python train.py --crop_scale_min=0.7 --translate=0.06 --color_jitter=0.2 --scale=4 --init="trunc_normal_002" --residual_init="none" --optimizer="adamw" --lr=0.0025 --beta2=0.99 --eps=1e-08 --grad_clip=5.0 --batch_size=64 --epochs=6.4 --lr_schedule="cosine" --weight_decay=0.3
Rows from block 7, named by matrix and row number. Rows with one number belong to one channel. Each number is 200 + 40 x the weight over its row's rms, rounded and kept within 0 to 999. All counts start at 0. After the name is the row's rms in percent of the matrix's.
# convs0: first 3x3 conv (model.blocks.7.convs.0.weight, 96x96x3x3), inputs 60-71, a 3x3 kernel for each
# convs1: second 3x3 conv (model.blocks.7.convs.1.weight, 96x96x3x3, transposed), outputs 60-71, a 3x3 kernel for each
convs0.73,116,219,233,223,200,216,206,193,210,193,169,183,183,182,206,199,201,226,238,133,135,129,150,156,132,184,165,152,233,220,260,216,227,254,205,222,245,112,178,221,142,191,208,184,208,202,164,185,203,184,208,220,158,192,195,179,191,145,191,190,147,209,191,145,166,146,181,168,140,159,176,158,145,175,191,168,208,240,225,241,278,261,195,196,197,171,175,198,149,160,186,209,205,203,205,199,208,211,201,204,194,177,156,200,186,164,210,200,189
convs1.73,101,201,204,191,186,187,173,181,198,185,236,209,182,238,227,215,235,246,256,243,239,258,180,201,217,165,160,169,134,149,130,130,154,143,149,171,155,195,173,124,215,182,150,209,168,161,190,205,173,188,194,169,228,211,181,259,225,219,243,211,213,233,230,243,202,198,225,212,214,215,276,285,286,156,204,247,189,236,262,145,191,228,282,275,278,276,279,303,267,287,315,231,215,249,210,219,240,247,261,272,186,190,215,191,201,209,188,192,188
convs0.74,085,191,194,204,185,177,183,193,225,220,236,236,210,220,206,218,196,192,204,237,235,190,199,205,170,227,225,203,195,214,234,204,196,190,238,204,167,222,220,192,251,242,229,244,243,250,378,355,392,156,130,153,82,46,57,236,252,250,218,213,222,208,197,193,278,267,271,208,192,181,154,146,142,243,264,259,180,230,251,171,214,244,262,242,291,214,197,237,206,175,208,233,214,200,207,193,184,200,195,174,174,201,196,193,191,195,191,187,190
convs1.74,102,205,189,202,191,175,174,183,174,185,115,153,115,117,131,94,221,224,190,117,82,76,162,155,158,128,153,176,211,190,189,265,225,189,290,264,238,148,181,160,192,233,227,155,209,213,264,289,295,214,221,213,147,145,132,296,243,240,194,158,149,165,150,131,343,358,373,178,190,211,152,175,204,154,150,157,186,181,203,137,139,145,191,215,210,244,255,250,196,214,196,264,253,237,212,193,167,218,201,179,208,207,249,213,210,249,215,203,221
convs0.75,115,192,205,193,198,192,187,207,195,193,196,198,205,189,192,206,197,205,227,247,227,170,240,218,150,238,217,164,120,139,137,137,154,142,134,145,125,167,163,141,151,140,107,154,136,112,214,171,159,214,180,168,222,212,186,172,196,210,153,168,176,167,187,195,238,209,200,228,206,180,234,202,183,217,237,197,222,242,208,185,237,222,202,226,241,210,223,237,213,226,227,248,262,261,261,266,265,286,275,255,222,221,214,204,198,183,184,167,152
convs1.75,112,111,180,208,76,169,198,59,136,154,131,175,223,175,205,226,208,213,205,189,225,215,232,243,214,238,224,182,214,228,203,156,188,173,125,135,127,301,231,182,310,222,175,279,217,183,256,215,183,249,225,207,245,232,228,229,210,196,189,186,192,156,181,201,265,231,194,261,226,223,252,242,251,191,206,210,229,244,215,276,274,254,193,168,169,182,160,172,188,184,203,179,136,76,154,128,82,109,103,65,189,184,181,199,186,181,195,179,179
convs0.76,096,175,208,212,207,237,236,232,270,272,160,153,162,168,149,152,165,151,147,114,134,91,120,120,31,103,51,0,237,202,188,236,204,198,228,188,188,160,168,154,131,144,129,99,119,110,237,223,204,136,127,102,84,93,74,153,195,184,155,193,193,154,195,212,166,171,174,169,166,165,204,207,197,168,149,138,234,204,179,246,214,205,200,225,241,197,233,257,210,242,266,210,227,241,232,257,258,245,259,254,202,179,169,193,171,155,163,162,151
convs1.76,093,164,170,175,178,211,220,182,206,193,263,267,226,226,246,235,168,193,203,175,214,214,214,252,221,246,254,223,268,241,219,233,221,208,219,219,225,283,235,268,263,194,217,255,207,243,187,169,172,182,166,191,216,229,266,177,176,174,181,174,191,198,193,203,222,224,223,239,218,196,218,209,215,204,209,218,243,249,246,299,286,270,164,187,199,183,203,218,206,239,246,127,116,80,175,148,118,158,138,106,203,197,202,189,184,187,193,202,200
convs0.77,102,288,263,232,315,289,244,274,247,203,229,240,230,222,228,198,243,240,213,192,224,234,147,182,225,145,173,240,205,218,212,190,196,191,199,153,148,210,210,188,179,176,167,132,131,133,39,78,80,101,132,153,170,193,209,186,203,252,151,189,211,145,174,205,257,241,255,219,203,230,216,220,236,212,218,220,174,185,175,219,195,191,197,213,212,194,228,214,210,219,218,216,218,202,222,213,205,213,205,205,193,195,161,190,185,157,171,139,111
convs1.77,101,226,260,281,261,272,259,225,229,195,260,263,290,216,200,204,186,169,173,188,210,172,233,254,234,220,222,222,212,251,254,184,211,227,209,235,231,130,123,141,161,159,160,251,244,250,313,309,300,251,262,269,197,218,237,177,204,239,191,194,221,194,189,192,274,241,263,214,215,244,159,135,157,227,219,169,223,214,189,226,222,239,242,226,203,209,199,198,173,195,194,194,216,271,196,198,238,204,210,227,203,188,154,206,204,177,192,198,184
convs0.78,104,203,210,175,199,230,203,181,224,193,278,258,253,262,217,221,241,192,201,127,217,304,145,213,287,176,239,280,212,173,136,222,182,178,220,198,224,185,201,220,178,181,210,182,180,216,149,175,181,169,199,205,184,210,218,288,264,205,220,179,124,214,160,121,225,176,189,213,192,204,222,210,216,251,157,166,258,164,185,264,181,195,194,185,201,204,209,231,206,219,242,224,231,222,248,246,234,255,256,227,198,214,209,215,216,220,222,222,225
convs1.78,109,75,166,201,91,182,199,140,200,201,137,161,171,169,210,208,225,268,257,206,210,171,189,195,203,205,224,243,177,174,223,167,143,173,131,129,166,236,164,147,211,164,165,200,160,170,223,196,176,226,203,185,190,182,200,179,167,215,198,195,247,213,199,244,203,174,133,232,202,168,204,203,173,182,187,186,179,185,167,200,190,172,156,159,138,154,156,142,136,162,156,152,149,146,169,158,140,175,144,128,221,203,196,211,200,198,192,189,216
convs0.79,101,174,195,219,188,202,220,213,228,249,278,248,266,231,214,248,248,233,244,193,193,212,211,221,248,248,256,271,135,176,213,148,166,195,148,153,178,281,258,245,247,247,237,230,240,248,304,306,310,169,157,176,130,121,156,182,216,226,176,194,187,228,241,258,149,131,139,134,108,90,145,129,121,224,159,168,222,164,179,222,178,188,177,153,142,166,149,133,154,151,157,222,228,202,217,235,202,233,242,213,164,179,224,171,186,235,189,182,215
convs1.79,093,213,207,200,210,203,190,199,205,195,236,217,184,226,175,146,260,225,209,153,102,66,181,160,145,147,156,162,169,190,177,206,189,161,214,195,175,171,161,196,173,184,236,152,159,187,225,289,333,181,209,259,159,164,205,219,202,185,184,185,186,200,223,206,307,345,347,220,228,222,185,188,168,240,196,220,266,258,261,233,221,233,239,244,261,230,225,223,202,183,177,208,210,191,250,237,203,274,272,207,234,156,205,252,167,204,224,129,170
convs0.80,101,211,214,229,247,264,246,283,280,285,190,165,161,178,171,164,164,153,147,119,186,186,88,154,185,94,147,183,209,214,207,251,214,190,281,212,178,202,207,214,163,166,162,109,123,134,153,161,160,123,122,132,157,160,200,177,200,178,148,185,175,128,170,181,161,166,175,160,149,152,177,167,186,143,188,229,210,229,250,279,255,267,161,173,193,204,204,217,237,240,235,230,201,217,234,218,209,232,226,221,209,198,194,201,187,181,192,168,151
convs1.80,097,199,238,218,188,238,215,180,188,194,273,267,294,223,214,222,171,178,192,180,196,155,179,202,154,157,192,186,244,215,172,231,235,186,257,262,228,152,177,223,150,145,180,188,179,201,249,216,198,243,209,187,253,241,228,156,189,231,145,171,195,164,177,196,299,232,222,245,181,189,183,134,146,247,266,232,271,280,254,222,243,221,240,244,230,249,266,259,247,285,266,229,247,221,226,238,231,202,230,249,170,188,221,169,200,219,188,210,230
convs0.81,098,231,224,236,258,257,251,246,256,250,206,175,187,246,206,210,264,217,219,208,232,247,170,191,203,222,220,222,260,214,178,224,205,187,202,193,194,233,261,250,204,243,236,158,182,183,196,176,170,146,136,149,125,142,163,230,260,285,195,230,269,163,205,248,141,151,140,176,184,180,183,208,219,186,208,183,159,190,165,130,152,139,205,206,215,185,191,192,179,193,211,225,227,233,274,269,260,281,271,263,184,177,179,172,160,173,162,169,169
convs1.81,109,119,176,160,143,205,181,167,208,185,194,217,210,189,211,186,184,179,176,125,182,174,145,185,166,177,207,170,191,237,217,159,203,203,187,229,222,204,200,195,236,209,200,249,246,269,159,154,141,177,158,145,214,191,192,152,154,200,209,189,217,241,217,244,199,197,206,216,200,201,257,247,239,222,229,207,215,226,201,188,200,176,164,169,196,183,177,211,200,207,231,91,72,47,113,100,66,128,121,85,189,191,185,181,182,175,195,192,177
convs0.82,100,217,242,260,218,223,224,209,210,215,251,241,222,265,275,240,291,294,247,203,210,178,198,199,166,204,190,158,234,222,223,260,242,225,254,262,243,112,130,154,134,158,186,155,190,203,140,105,102,175,191,195,218,257,290,199,164,164,184,151,164,198,129,122,176,199,224,220,246,263,255,275,291,131,126,204,166,186,221,247,241,252,203,207,220,191,213,238,207,236,254,193,241,257,196,243,259,207,256,276,169,182,201,209,198,204,225,213,220
convs1.82,103,190,198,197,186,174,171,181,146,134,115,134,157,156,170,192,219,221,221,243,242,238,197,186,178,183,173,169,165,160,122,182,172,150,181,169,149,221,187,184,202,177,191,223,220,255,147,140,156,180,179,202,203,206,222,229,272,289,234,267,261,218,244,231,150,170,179,213,224,224,199,185,187,164,171,132,155,142,102,157,163,117,141,153,148,137,159,157,124,155,156,224,193,194,165,146,158,140,115,121,188,161,170,205,185,207,227,224,230
convs0.83,106,141,147,218,147,146,194,160,155,197,252,227,208,221,212,203,231,243,258,267,253,223,241,252,220,247,263,235,157,242,311,133,177,236,149,133,134,195,214,227,202,215,226,223,231,233,283,253,245,221,208,208,181,150,142,222,229,220,234,218,206,222,202,188,240,230,195,199,179,147,180,169,126,225,217,215,216,245,241,199,233,253,229,222,210,208,199,184,220,203,186,234,213,200,222,218,209,229,216,218,167,191,202,163,180,196,156,173,180
convs1.83,083,229,208,210,186,177,183,217,215,231,211,255,211,157,201,205,216,267,254,147,130,97,136,157,146,148,173,192,126,144,140,157,180,172,153,189,189,166,220,217,173,227,223,150,209,207,247,255,263,170,186,195,158,141,168,205,154,140,202,167,130,275,218,173,296,289,335,186,185,227,194,173,219,222,252,251,237,262,258,216,211,214,208,225,268,228,226,278,154,159,211,308,270,275,246,203,190,263,215,194,160,219,213,157,208,210,116,153,154
convs0.84,095,204,189,142,230,216,169,231,211,173,195,188,228,245,212,232,256,237,269,168,215,307,180,236,330,254,302,363,133,164,133,144,196,204,166,206,253,284,255,262,225,216,238,187,183,223,139,145,164,180,192,212,197,226,251,157,118,145,219,223,229,238,246,280,204,204,170,183,196,174,179,195,203,118,156,226,154,183,220,223,215,235,185,168,147,187,161,122,140,130,108,185,183,210,177,166,169,204,200,209,193,214,258,189,221,282,186,204,271
convs1.84,095,185,170,139,211,192,150,205,185,149,242,205,195,232,232,209,229,239,221,183,194,175,195,175,163,199,169,165,204,179,208,226,185,180,259,208,195,258,225,197,229,195,182,203,183,177,148,140,192,205,206,258,249,248,298,97,206,219,188,274,265,215,257,266,207,187,147,280,261,219,250,220,177,174,186,246,173,155,207,223,203,222,166,149,88,154,136,88,172,149,96,236,170,112,246,189,150,266,197,149,248,246,209,254,224,185,254,228,194
convs0.85,108,160,190,219,166,219,234,199,246,260,239,217,195,193,186,169,177,184,209,201,171,125,176,137,94,120,103,84,218,231,224,245,272,267,241,250,258,208,205,225,260,228,206,270,221,182,197,186,192,191,178,186,225,205,178,259,202,159,210,151,116,165,131,125,203,185,218,171,162,177,182,148,143,219,156,124,250,198,135,224,202,151,144,160,179,172,190,215,226,235,245,175,194,192,219,220,221,229,214,204,124,146,188,135,110,146,124,105,124
convs1.85,102,147,191,211,132,162,197,122,158,200,133,163,156,195,207,184,231,227,208,233,240,242,231,231,229,168,191,203,149,164,166,145,172,194,154,187,214,152,187,237,143,170,201,162,150,173,182,202,222,169,175,171,191,176,159,242,200,139,224,198,154,261,227,195,204,199,214,190,199,222,209,211,228,171,182,181,171,191,185,137,169,154,185,158,174,188,182,199,211,195,212,188,179,187,202,200,216,210,225,264,225,217,195,232,211,189,231,219,198
convs0.86,100,178,203,217,166,208,201,158,193,201,179,189,194,210,204,204,232,219,188,245,250,243,182,174,134,163,127,43,200,152,124,185,170,136,169,155,149,211,215,208,196,202,191,171,173,166,186,179,169,161,171,134,168,161,156,199,223,177,166,193,156,158,210,212,122,121,74,147,121,74,153,146,117,180,166,146,172,153,130,190,154,125,188,213,235,178,212,224,178,193,209,210,190,176,212,195,199,230,223,217,178,160,164,178,164,173,167,168,174
convs1.86,096,189,183,179,228,256,246,207,208,201,183,197,210,188,211,231,116,140,165,169,198,168,232,245,211,259,241,196,185,192,178,195,188,144,223,198,133,235,193,203,227,167,159,274,211,220,161,144,154,183,163,181,174,156,182,151,186,183,158,199,206,203,229,227,191,187,160,198,173,133,198,178,162,211,185,174,222,217,217,232,224,229,224,221,204,201,202,182,206,206,205,170,132,111,235,192,141,218,171,108,201,203,218,207,206,231,201,229,251
convs0.87,103,221,209,240,243,243,283,235,257,290,200,173,166,194,176,166,197,205,223,210,210,204,142,106,93,133,71,64,165,159,166,218,222,194,248,274,262,142,176,212,144,160,172,127,102,105,188,195,215,214,200,196,248,224,186,124,119,136,171,200,246,214,244,261,216,253,221,227,250,226,231,238,221,142,196,191,182,197,167,189,204,173,236,215,165,253,233,164,239,210,159,144,162,187,169,176,198,204,210,231,164,147,170,189,156,169,207,163,168
convs1.87,103,196,220,230,188,186,200,216,196,206,172,223,261,241,266,236,250,249,229,162,164,178,170,206,205,156,210,208,162,145,150,158,143,189,177,139,197,196,211,209,178,217,206,194,230,188,240,233,250,191,198,206,198,227,226,196,233,222,208,216,187,209,204,175,238,175,129,169,143,84,172,138,118,160,155,139,226,222,199,236,245,221,213,156,96,206,152,89,193,148,100,255,231,209,252,227,213,233,228,223,176,199,177,165,197,193,192,203,190