From a checkpoint of a small image super-resolution model: activation gelu, 6.4 epochs.
Rows from block 3 of a small image super-resolution model, named by matrix and row number. Rows with one number belong to one channel. Each number is 128 + 32 x the weight over its row's rms, rounded and kept within 0 to 255. All counts start at 0. Numbers have three digits each.
After each channel's rows are labels from the 100 images, of 14976, where the channel reaches its highest value: "colour at peak" is the nearest of a few named colours to the mean colour under the peak. Only what is clearly more common there than usual is listed. The data: telescope images of galaxies (Galaxy Zoo DECaLS).
# convs0: first 3x3 conv (model.blocks.3.convs.0.weight, 96x96x3x3, each kernel summed), inputs 0-95
# convs1: second 3x3 conv (model.blocks.3.convs.1.weight, 96x96x3x3, transposed, each kernel summed), outputs 0-95

convs0.79:105157126142141112140166164180188125136181148120102149127108106093156161180121144088105155120139163175128137146106087166087124160124107095105142196149162172199106154182105112069102167124130163176143138164209151124176114102135120143137108083105035089100139145109145179166125119150148124104
convs1.79:125064141111150097126112107154145099137164117064106134083109132150110101085136112175168127148116107097141122121112127140147096103186150071108138099148122152041133197107152142175078123134110127121110125136078163107075153086134126089157108156118183121123113054157041167062125143125094145180
colour at peak: white; pink

convs0.43:140127146090150093099116116129126103156129142098084140133065099120128133090139132097125143137124085060139146104131090121109091097096130125069077115163127137143130093134101110051124120163120112126088118051067122091113107123117104077130147043077090000115125069117124105127119134123109115101
convs1.43:111102123070132129106134189125109114146130109174175091134232137154126150118135164195109098078146173151124119111182162160140164168094115092170135138113125173105129096168143120194163114076133107165145168146204148123122105127177140063096132138140103155113158106122093109201154106121147118102
colour at peak: brown

convs0.7:177167187121124180146119125137089132103108123076126181073133132091124149118115120113139075118081125022147099096113116072096111076127107137064125090101120152148132086107114074160099150148122081131058133094131068111091137082090106149072081101098114144124111109120189130136095109111128135130
convs1.7:115102123088134071095154111136134078114140093110126084107123117087131105156121059127137100108116125155144134115169114095093136138126148098105126152176087103114102083159078108092127121118113028156150151128102117103117137083152112064181078168101164087117159113115117121096160036193128050127
colour at peak: grey

convs0.14:153104145084096111071163141114116120149053115108176184113143086155124125113096115129138155140060107079152146115105121120143095076133106172113122126093097149058136126082157117113174151121110158112095115039082017088121105144108176087128119108103089100126136128114177108124122169110114159129
convs1.14:121159157118153122145130108133161125122110124198139119122138136110131149120149110099083105146109083178115168076142138113202159133084066120128082140131160082095188120175162102082097126172186072142086163138184098100144119097115113095111148138097129146152212143132163107160142074124164181064
colour at peak: brown

convs0.22:082054088103102140103126150160117116159152075158133067114164141078148098141123073155110109108167131118132154120061162172120150101132086152155128121117153117113097120154113118054121140117114103196070027155149127103142136043135130148136161097096178078117163137120117101132126111107118112079
convs1.22:141146178188145152146127085164106135113151173117107150156082113147071137091162140093133199169119056105105121130143065143086117066158150111152051117142120113130110125115128129183124153151131162168170133141078159190123103165094115141103119140145144141092082132188076144107058165131132168134
colour at peak: white; pink

convs0.42:113186137147120159114141106078138220158083199125131129167089159162086169149150097138149139129078128080194107097147152082115095104125177153083105166144099156127087085108149109125169175137148115117127198065096081120115153158101085076092141127126134113132118129149149116119108159180113174114
convs1.42:170152068129150149083145154104125093148141142167176085132156149095167147148084140081086167105120188156077174135200175149204180171107146137140148145098116130176174123169164137138100140083161168116115154140156141119175144087207119132142109080119093151110172141108131148120138099137148139082
colour at peak: brown

convs0.95:114152112078050093106105132093100117108099125077146120115126150123127129093092175112087110092096106079159119084113118081124086067049099106095077128070139096150090034098154086113122117108116110089096134098109128089108090097077086091127126140138108108108120105068127076138106117101097119106
convs1.95:174076158156202139136158140120138150162097113125130164127141126135148128177187171126153180186165150189137128160136146189149162131180159144158128134182142145095173128181091160141185145152124134187105140133157162128125208098198128117149089138130123113114202156148132122133148140141161080107
colour at peak: white

convs0.36:064143074149157106122077132146139164119159108164072156086142080099150132070135149080160135145157116125120118095151061116144125170167128085111151092114156065098131146110122116133088182146104180120194149117115115112146111184122144093164072127110055130115146172133065109066131124120167082113
convs1.36:104124107094111111106137119121132090145131123113109110069118160091132122053123091148124140113074103134056125110063109116134116062080150070111158137147119166111105130128134123120098097108120116123110136138134184093138144078062129082089070134110189097058089059089123123101100070164116188146
colour at peak: pink; white

convs0.30:128174108091111152166145082145116118171080184137101104118190144102119050073129196141103125123102177179099143139082161151165155139142118136130162128123141096089184145091108178134149136107175150135173146165132126082190134110140160147167169179170141184119125144097148175097136121073122092104
convs1.30:077073122126103098125114125167126113099121151131141116099132102083114102110107141151135067112127118126088114122069090118123150114127109172141177161111085190171071121071119125106122135076086162096099100092149133103232109113109083113122105122106140097127057161101077098171097189146162180097
colour at peak: grey

convs0.90:137137129100073099130149143128112138119097110086133140093114162084054107092115172155086145112090130077155075103098119090109105068057103095117065129077135108149057050127105121169155157122080112131084138090118117116098077123098112121131108155129153134152069085098123077133083131093098129091
convs1.90:176092114175200088130196081096097146127117124144113151141116134150126108143178151121152158145150136189093106141141132163161155157154151128154136130220088128113193078146120163127121143157134143178140123129107124128114168072204114095166163099128140098116045152165161130105137066164156113147
colour at peak: white; pink

convs0.3:151159112119107128139127146063106131117088080111121143107141162086121104117126130119125099110107070067133142124105146089173130055151100147135056090058157120138095077106120024130141134158111094102107117059136049130111152158074103135141116086096093094155137090099129088135109154101108139092
convs1.3:071091194111130153103132152113133158102132175123186132118139073087096156082113093152107121152106115218065139141150101049095099076140141188083149173173092126128141108172088081109147123105157104183163131120122129106125137108115149100128124150143191138061158122117134091124105094125165117133
colour at peak: pink; white

convs0.74:128140118081032094117089086132097128121093136090133128126136155106056133076096133111112075084090137099141095093101076107137100118084051106134107118100133122123101021092117115156140058121096111136085135101125116099116120113078102121136133135137093145089086105135150070143076116103100116101
convs1.74:196113159124182111132171124128085082120143134141114155104116106113150114168136111132207218174115153182124136123159137150146113132184159184122160140130139135178127126198122124124157205198131131082170131140142197114144149085172148136146096130107167100165138145109178132105170141133137106171
colour at peak: white; pink

convs0.13:120183129131135132124132107135068163149172092134126062172163095193154156167097147132122056113168098069166150117170201127142159100118133104143095154135108132132128108147136124138150119171158111146086108093118094154113193074195115120175127114140140105126182081160154190122141182130171118083
convs1.13:086123102130105103099108155096118099136189149091084108125092167074078124133073090153133142083074106113115204121148100093114107111080141166139071116113104146132153095117101148176098065112112101151158156180128119112131068154092148095061155128153108178121061114153086100122109125095082156097
colour at peak: grey

convs0.24:115057119109094100105124074182104108153124130078133127130120125096098121081112187105162129118096158130142095131098046098142074125132133136094102102127091145128070104089068117134133131133109162145070128066018118117161078156131132096130115114128075126111072135096146083065119103107132136129
convs1.24:146136157162140106157129107068105102123124158177128113085112126147120135140118093183080174100172123137147154113158193156166224156081104150136139184158171159157099129226085162083111136139122101148160098189171162150161120165154111140160148139118171116126138142109168135122115133099158190127
colour at peak: brown

convs0.5:174077185144139096133080141107092135157146088108131146172108147156077078203138133132151019140192137148126135086117121153149129123175100157082094137095172130109111124149115131145066151159084091161099114142147169113164076077138142119143178075107140075100130145132121107155171124134091125124
convs1.5:119127136206085163112101139131115096129127157170136115103126098162167120112128144151120122120086073094101105123155115138043134106147113110177084137065103100142122161084157127134063134141157146115148171108097166187127079149072122167078116163102155147101078156165095203083093147122156154183
colour at peak: black

convs0.2:131160101089123108048078183088137129177146051109137137129075077137126083123116146125148075157132139114140150121098152146191128109149122122065120087059115149065081084117099140161055138171091120130086147149082134116119103107095105104152152091150098113129139095060109104157152114114102107140
convs1.2:054104097107155175105172122113167138114115140144112119112109137113160104112099182136085105103132142174129119154212148114113182188087157102145120145163128151110128140135118143073183092152162130155150130121138184173128117209196170142115150147102149193168192162092171153158146111104159132125
colour at peak: brown

convs0.75:120139143114102122140150150137124126173112120086148117167069082119055156110083158113139154110081117097179036092136115156151082113085135112125081166102098158159132061123075105102160103112133145127074113088107113113113135118119100106150127124119095098095000102122138172099123138128103112102
convs1.75:187125098116159072104134115098110105104143139137094113112146197147166098131151148199108109108146151226193181130171098197179186154119110139156111142117162160156081114169144174135140108157182105116114155151107173138114129153122142100104142117099091148142124148138151061170161124083140138167
colour at peak: brown

convs0.11:136167147155148124163142108059126143093110088063141160113139163134117142149165139130138139151109079040111095109117117134124084068086122165118089106114149089134088080136131079135126194149104057094124128075128094141034152110133080152134110107098111082125101063133107178125125162096115153125
convs1.11:114124087070129078077168161091130127148139120119114045086133098073102136109107139172122095084162160141112132145128079065140178110112134044091111152168074153083105066134109127118121119107117097177164138147134143105116100147185120083122126125128198145098144134093059092144114096169134128135
colour at peak: white; pink

convs0.37:124148115150174157145064107155190150167164134135155110117113093198141117191095169155120121185155126143092151135100151089106145148095123169114083104054096148133148144122128149152189138101140156071134134128155147150124079160152121138139171174153178105210156182107086142122146139125204116145
convs1.37:126112148131085120133143070131096137070192094066112078140126148143117107200084133074119111044101083048155153131164161097114098193111120159131102114121119062088126127115144129136117116090101066094146155130088051110107161130134118130090095145147125127093125080149143104143095138124100148126
colour at peak: brown

convs0.28:091081042142138124101127138188100137120142126181111095135092149107134068096076137121106169124142147125129135193084119141141170159134090140093166130077167101122165151109128136099052116129101154196160134107121145129126108154111111053156097119095082093148136163144069131109117125087129086045
convs1.28:176122145139112115141135106121098086129153116103139129102127112140107072059112107132127158119121079146128113098129112110099082104077139106164152109176110117060108138137139139139101129134198148096125138146087223125088132092112144134054063131120165137064139036111136149083088109190113121179
colour at peak: white; pink

convs0.49:139129139137122108111086164088147092171109070174094106145149106127122168139101019121118107127082065121114145138117198095151198099128115170119071076144121138122131148117135068153105100120143114134089118102107049158146172149125125112158138062037096092130116113121137122117111140110105136105
convs1.49:071093126146100098126138115143057155078110125129137111144141097092086148122139111082082219137140154148150094134105060116153061122128104098127135151203101104076109124155118103072168166089173153055091129163134174097154103111139152107090146124092182116159162119108141136133144109117155183126
colour at peak: brown

convs0.64:141139146133152107075097140085151093196020105169107130132128121108123093132108080134127083121058122120123126144126170157167176093113134143121106119118126160074129131101125090123125097168153111122101131098080000142141142138085135114118138052078111113109099136093135121087117121117089147120
convs1.64:098046126148118128122132154133078111109088131106108159138141124131134136118160140098101204131117136127142093134179105102167124139147104099104131153200093106081143140173140073083180168104162139060127126196119092093145129137206186156082137120100177143192156153114128175139180129142131166133
colour at peak: black

convs0.81:177130187069124174141150129110066134122165088129169138151177141173152121168140134103117101125117129051148118107129170140157118148121080159093149168168127167149091076134169134130085132124097121128128144097100120100076177056138084117139106153173148097122115077173127142134099115139175041069
convs1.81:089158103100108143128128106157115124158228133079082104139128099097095148132077096162137162121097122090107148132188088123130104125096130128162145086150134095023168154087096120155102115130184086148128154189104155113130125125140159122052139127109145170150120093140162090091151108137052132161
colour at peak: white

convs0.66:117148083119041146122135101133111175077100110135064119160104126078140151111079111128079127099109149132202131105119116128124118123062069098152099160108127125113124080159088133111127006138141083124096088135120161129153092104109158114142102131164051130103115112139146129119118162097073108099
convs1.66:113158180116175084098132116194100086153134161100144195142163158113148161116146123128181127180086151136125130168082123128086057128148161116107134108123137160184130141107181154179122136156124137105133162151134179101146152045128109049120100105110150102126078085161121159081187146094138107147
colour at peak: grey; pink

convs0.50:151070145117177121135119160121154110146110109180073122093128182103138079112136100139185104138125108157115149102158137165144178122159191130124148159160151167152128165145087104000100127174148095151149116108124096117138147109091142092140163105077092143093112150103167064082126108140107159152
convs1.50:113105153129132125148114092162117116125159140116123164108155057141108182103168112104137125158138131115092144156104110089076054148158117101149174118098087049125169201115117144141139137091141177105128144182116176150115122127112139163021130146145123151189148115202082149140154185134134105154
colour at peak: black

convs0.88:194114140127167110033135126108175111134126122149129145136128154098142102118125062145150111159136104083130102126130164162158149143111184163078094122142112173125134153140099080116011139172077079153097142093091114130070126127130073112159144077096115089092125077137163090129120115147113162143
convs1.88:035128185124163124100119130151138156138104131104133160116144103116119151118211131148173123161203149129132144172081099127142103115193096116098143172122117142123152201112136144202140109074130166146134146144147100096124143132170109122085158115123130123220155134154103137159191195102142129156
colour at peak: black

convs0.20:162058128107144108117136100107147092142122125092203142132112157117095138110086083165140144161108088089179099074084133124111111067082119157153095125088067194113152113129115063161145134148130138086178162124100080120117111145095141060142162139124075159138074094109173073182126138130114142113
convs1.20:062211156158147170117108117162158130126135082166138129127119091157118167121169110137132182135110114083110125144139137143121170182149118079095146140158155156175174149139173148150168137156195136162081094125138160118113180058140125118154152127141154131124183107136195197132199101162123143167
colour at peak: black

convs0.47:132149091091107074136063165055127136097094089070148134125106170120133102147109158145129159128103110075129123085107157087126122062048147164122121127082109110146082064106133088140122145142081122109126123095124114110083101119056059107141134148110093090147116093095141099136116147091049130096
convs1.47:103094112131137173147173140142169169165106141096125112100133110122134141119132121070084189101136165200128101168155113165149124114139173098170135127214131136108161110165087131121179096109150155203085101148136142116117198073174129120128114120134172151085204138138147140140108075178181136146
colour at peak: white

convs0.54:164099150118084139155143102079140091133092134104087179127133123086026136106126153134144154124103140105137043109109060104105058133132083173149125115136143114145115090115068129120161186099117124113098144121121150115147084130109118120160134119135118135099013130126146120074130141171123201132
convs1.54:101060148103123105128119124116054165119120153085146118084094159121173132111094139158116117104119110182154127116108112090176169109126146155082169128130090205123090077134141155098109132142108175202132137141147108134140092171083129071047094117133160110137045160094132117127160137102122149064
colour at peak: pink

convs0.31:139147134154124136134131117117158129156123123139141162131096086152129128132139180142147149136136100036108107153101128141157103120089107126107134173120134098091139075109109154134081154131088160115144133112113116159000144129118020127134118103121113062122139097148050146133116129085126121138
convs1.31:122077125070154111082116163139149116059151122148107070126186152114168095088131115178110044121102139137099113174196105115106128147094152132169124102108079156147161133165114143078171074057113104164116129104174158137147045191132146111077114154124128127115146142135128079141130106134111135114
colour at peak: grey

convs0.6:171203145100146087067089099101095196130131131102166116093147163138149108138135115119158037120129153122138123086190129175157130132089128147122112138115189097116134105114167123133089094168157072119121108129099132058118139151096114112093145131126154155070133148107097057111111086134152061070
convs1.6:118095102088143146124159167141094038113155144086106103116140116063103136091106111142108164130071134140062171129113098133145133126082138173104144116148099123143098128134078114149119171114123163115153160144126190106192142099137126122059046109100119115119098080072171178080097150149117160185
colour at peak: grey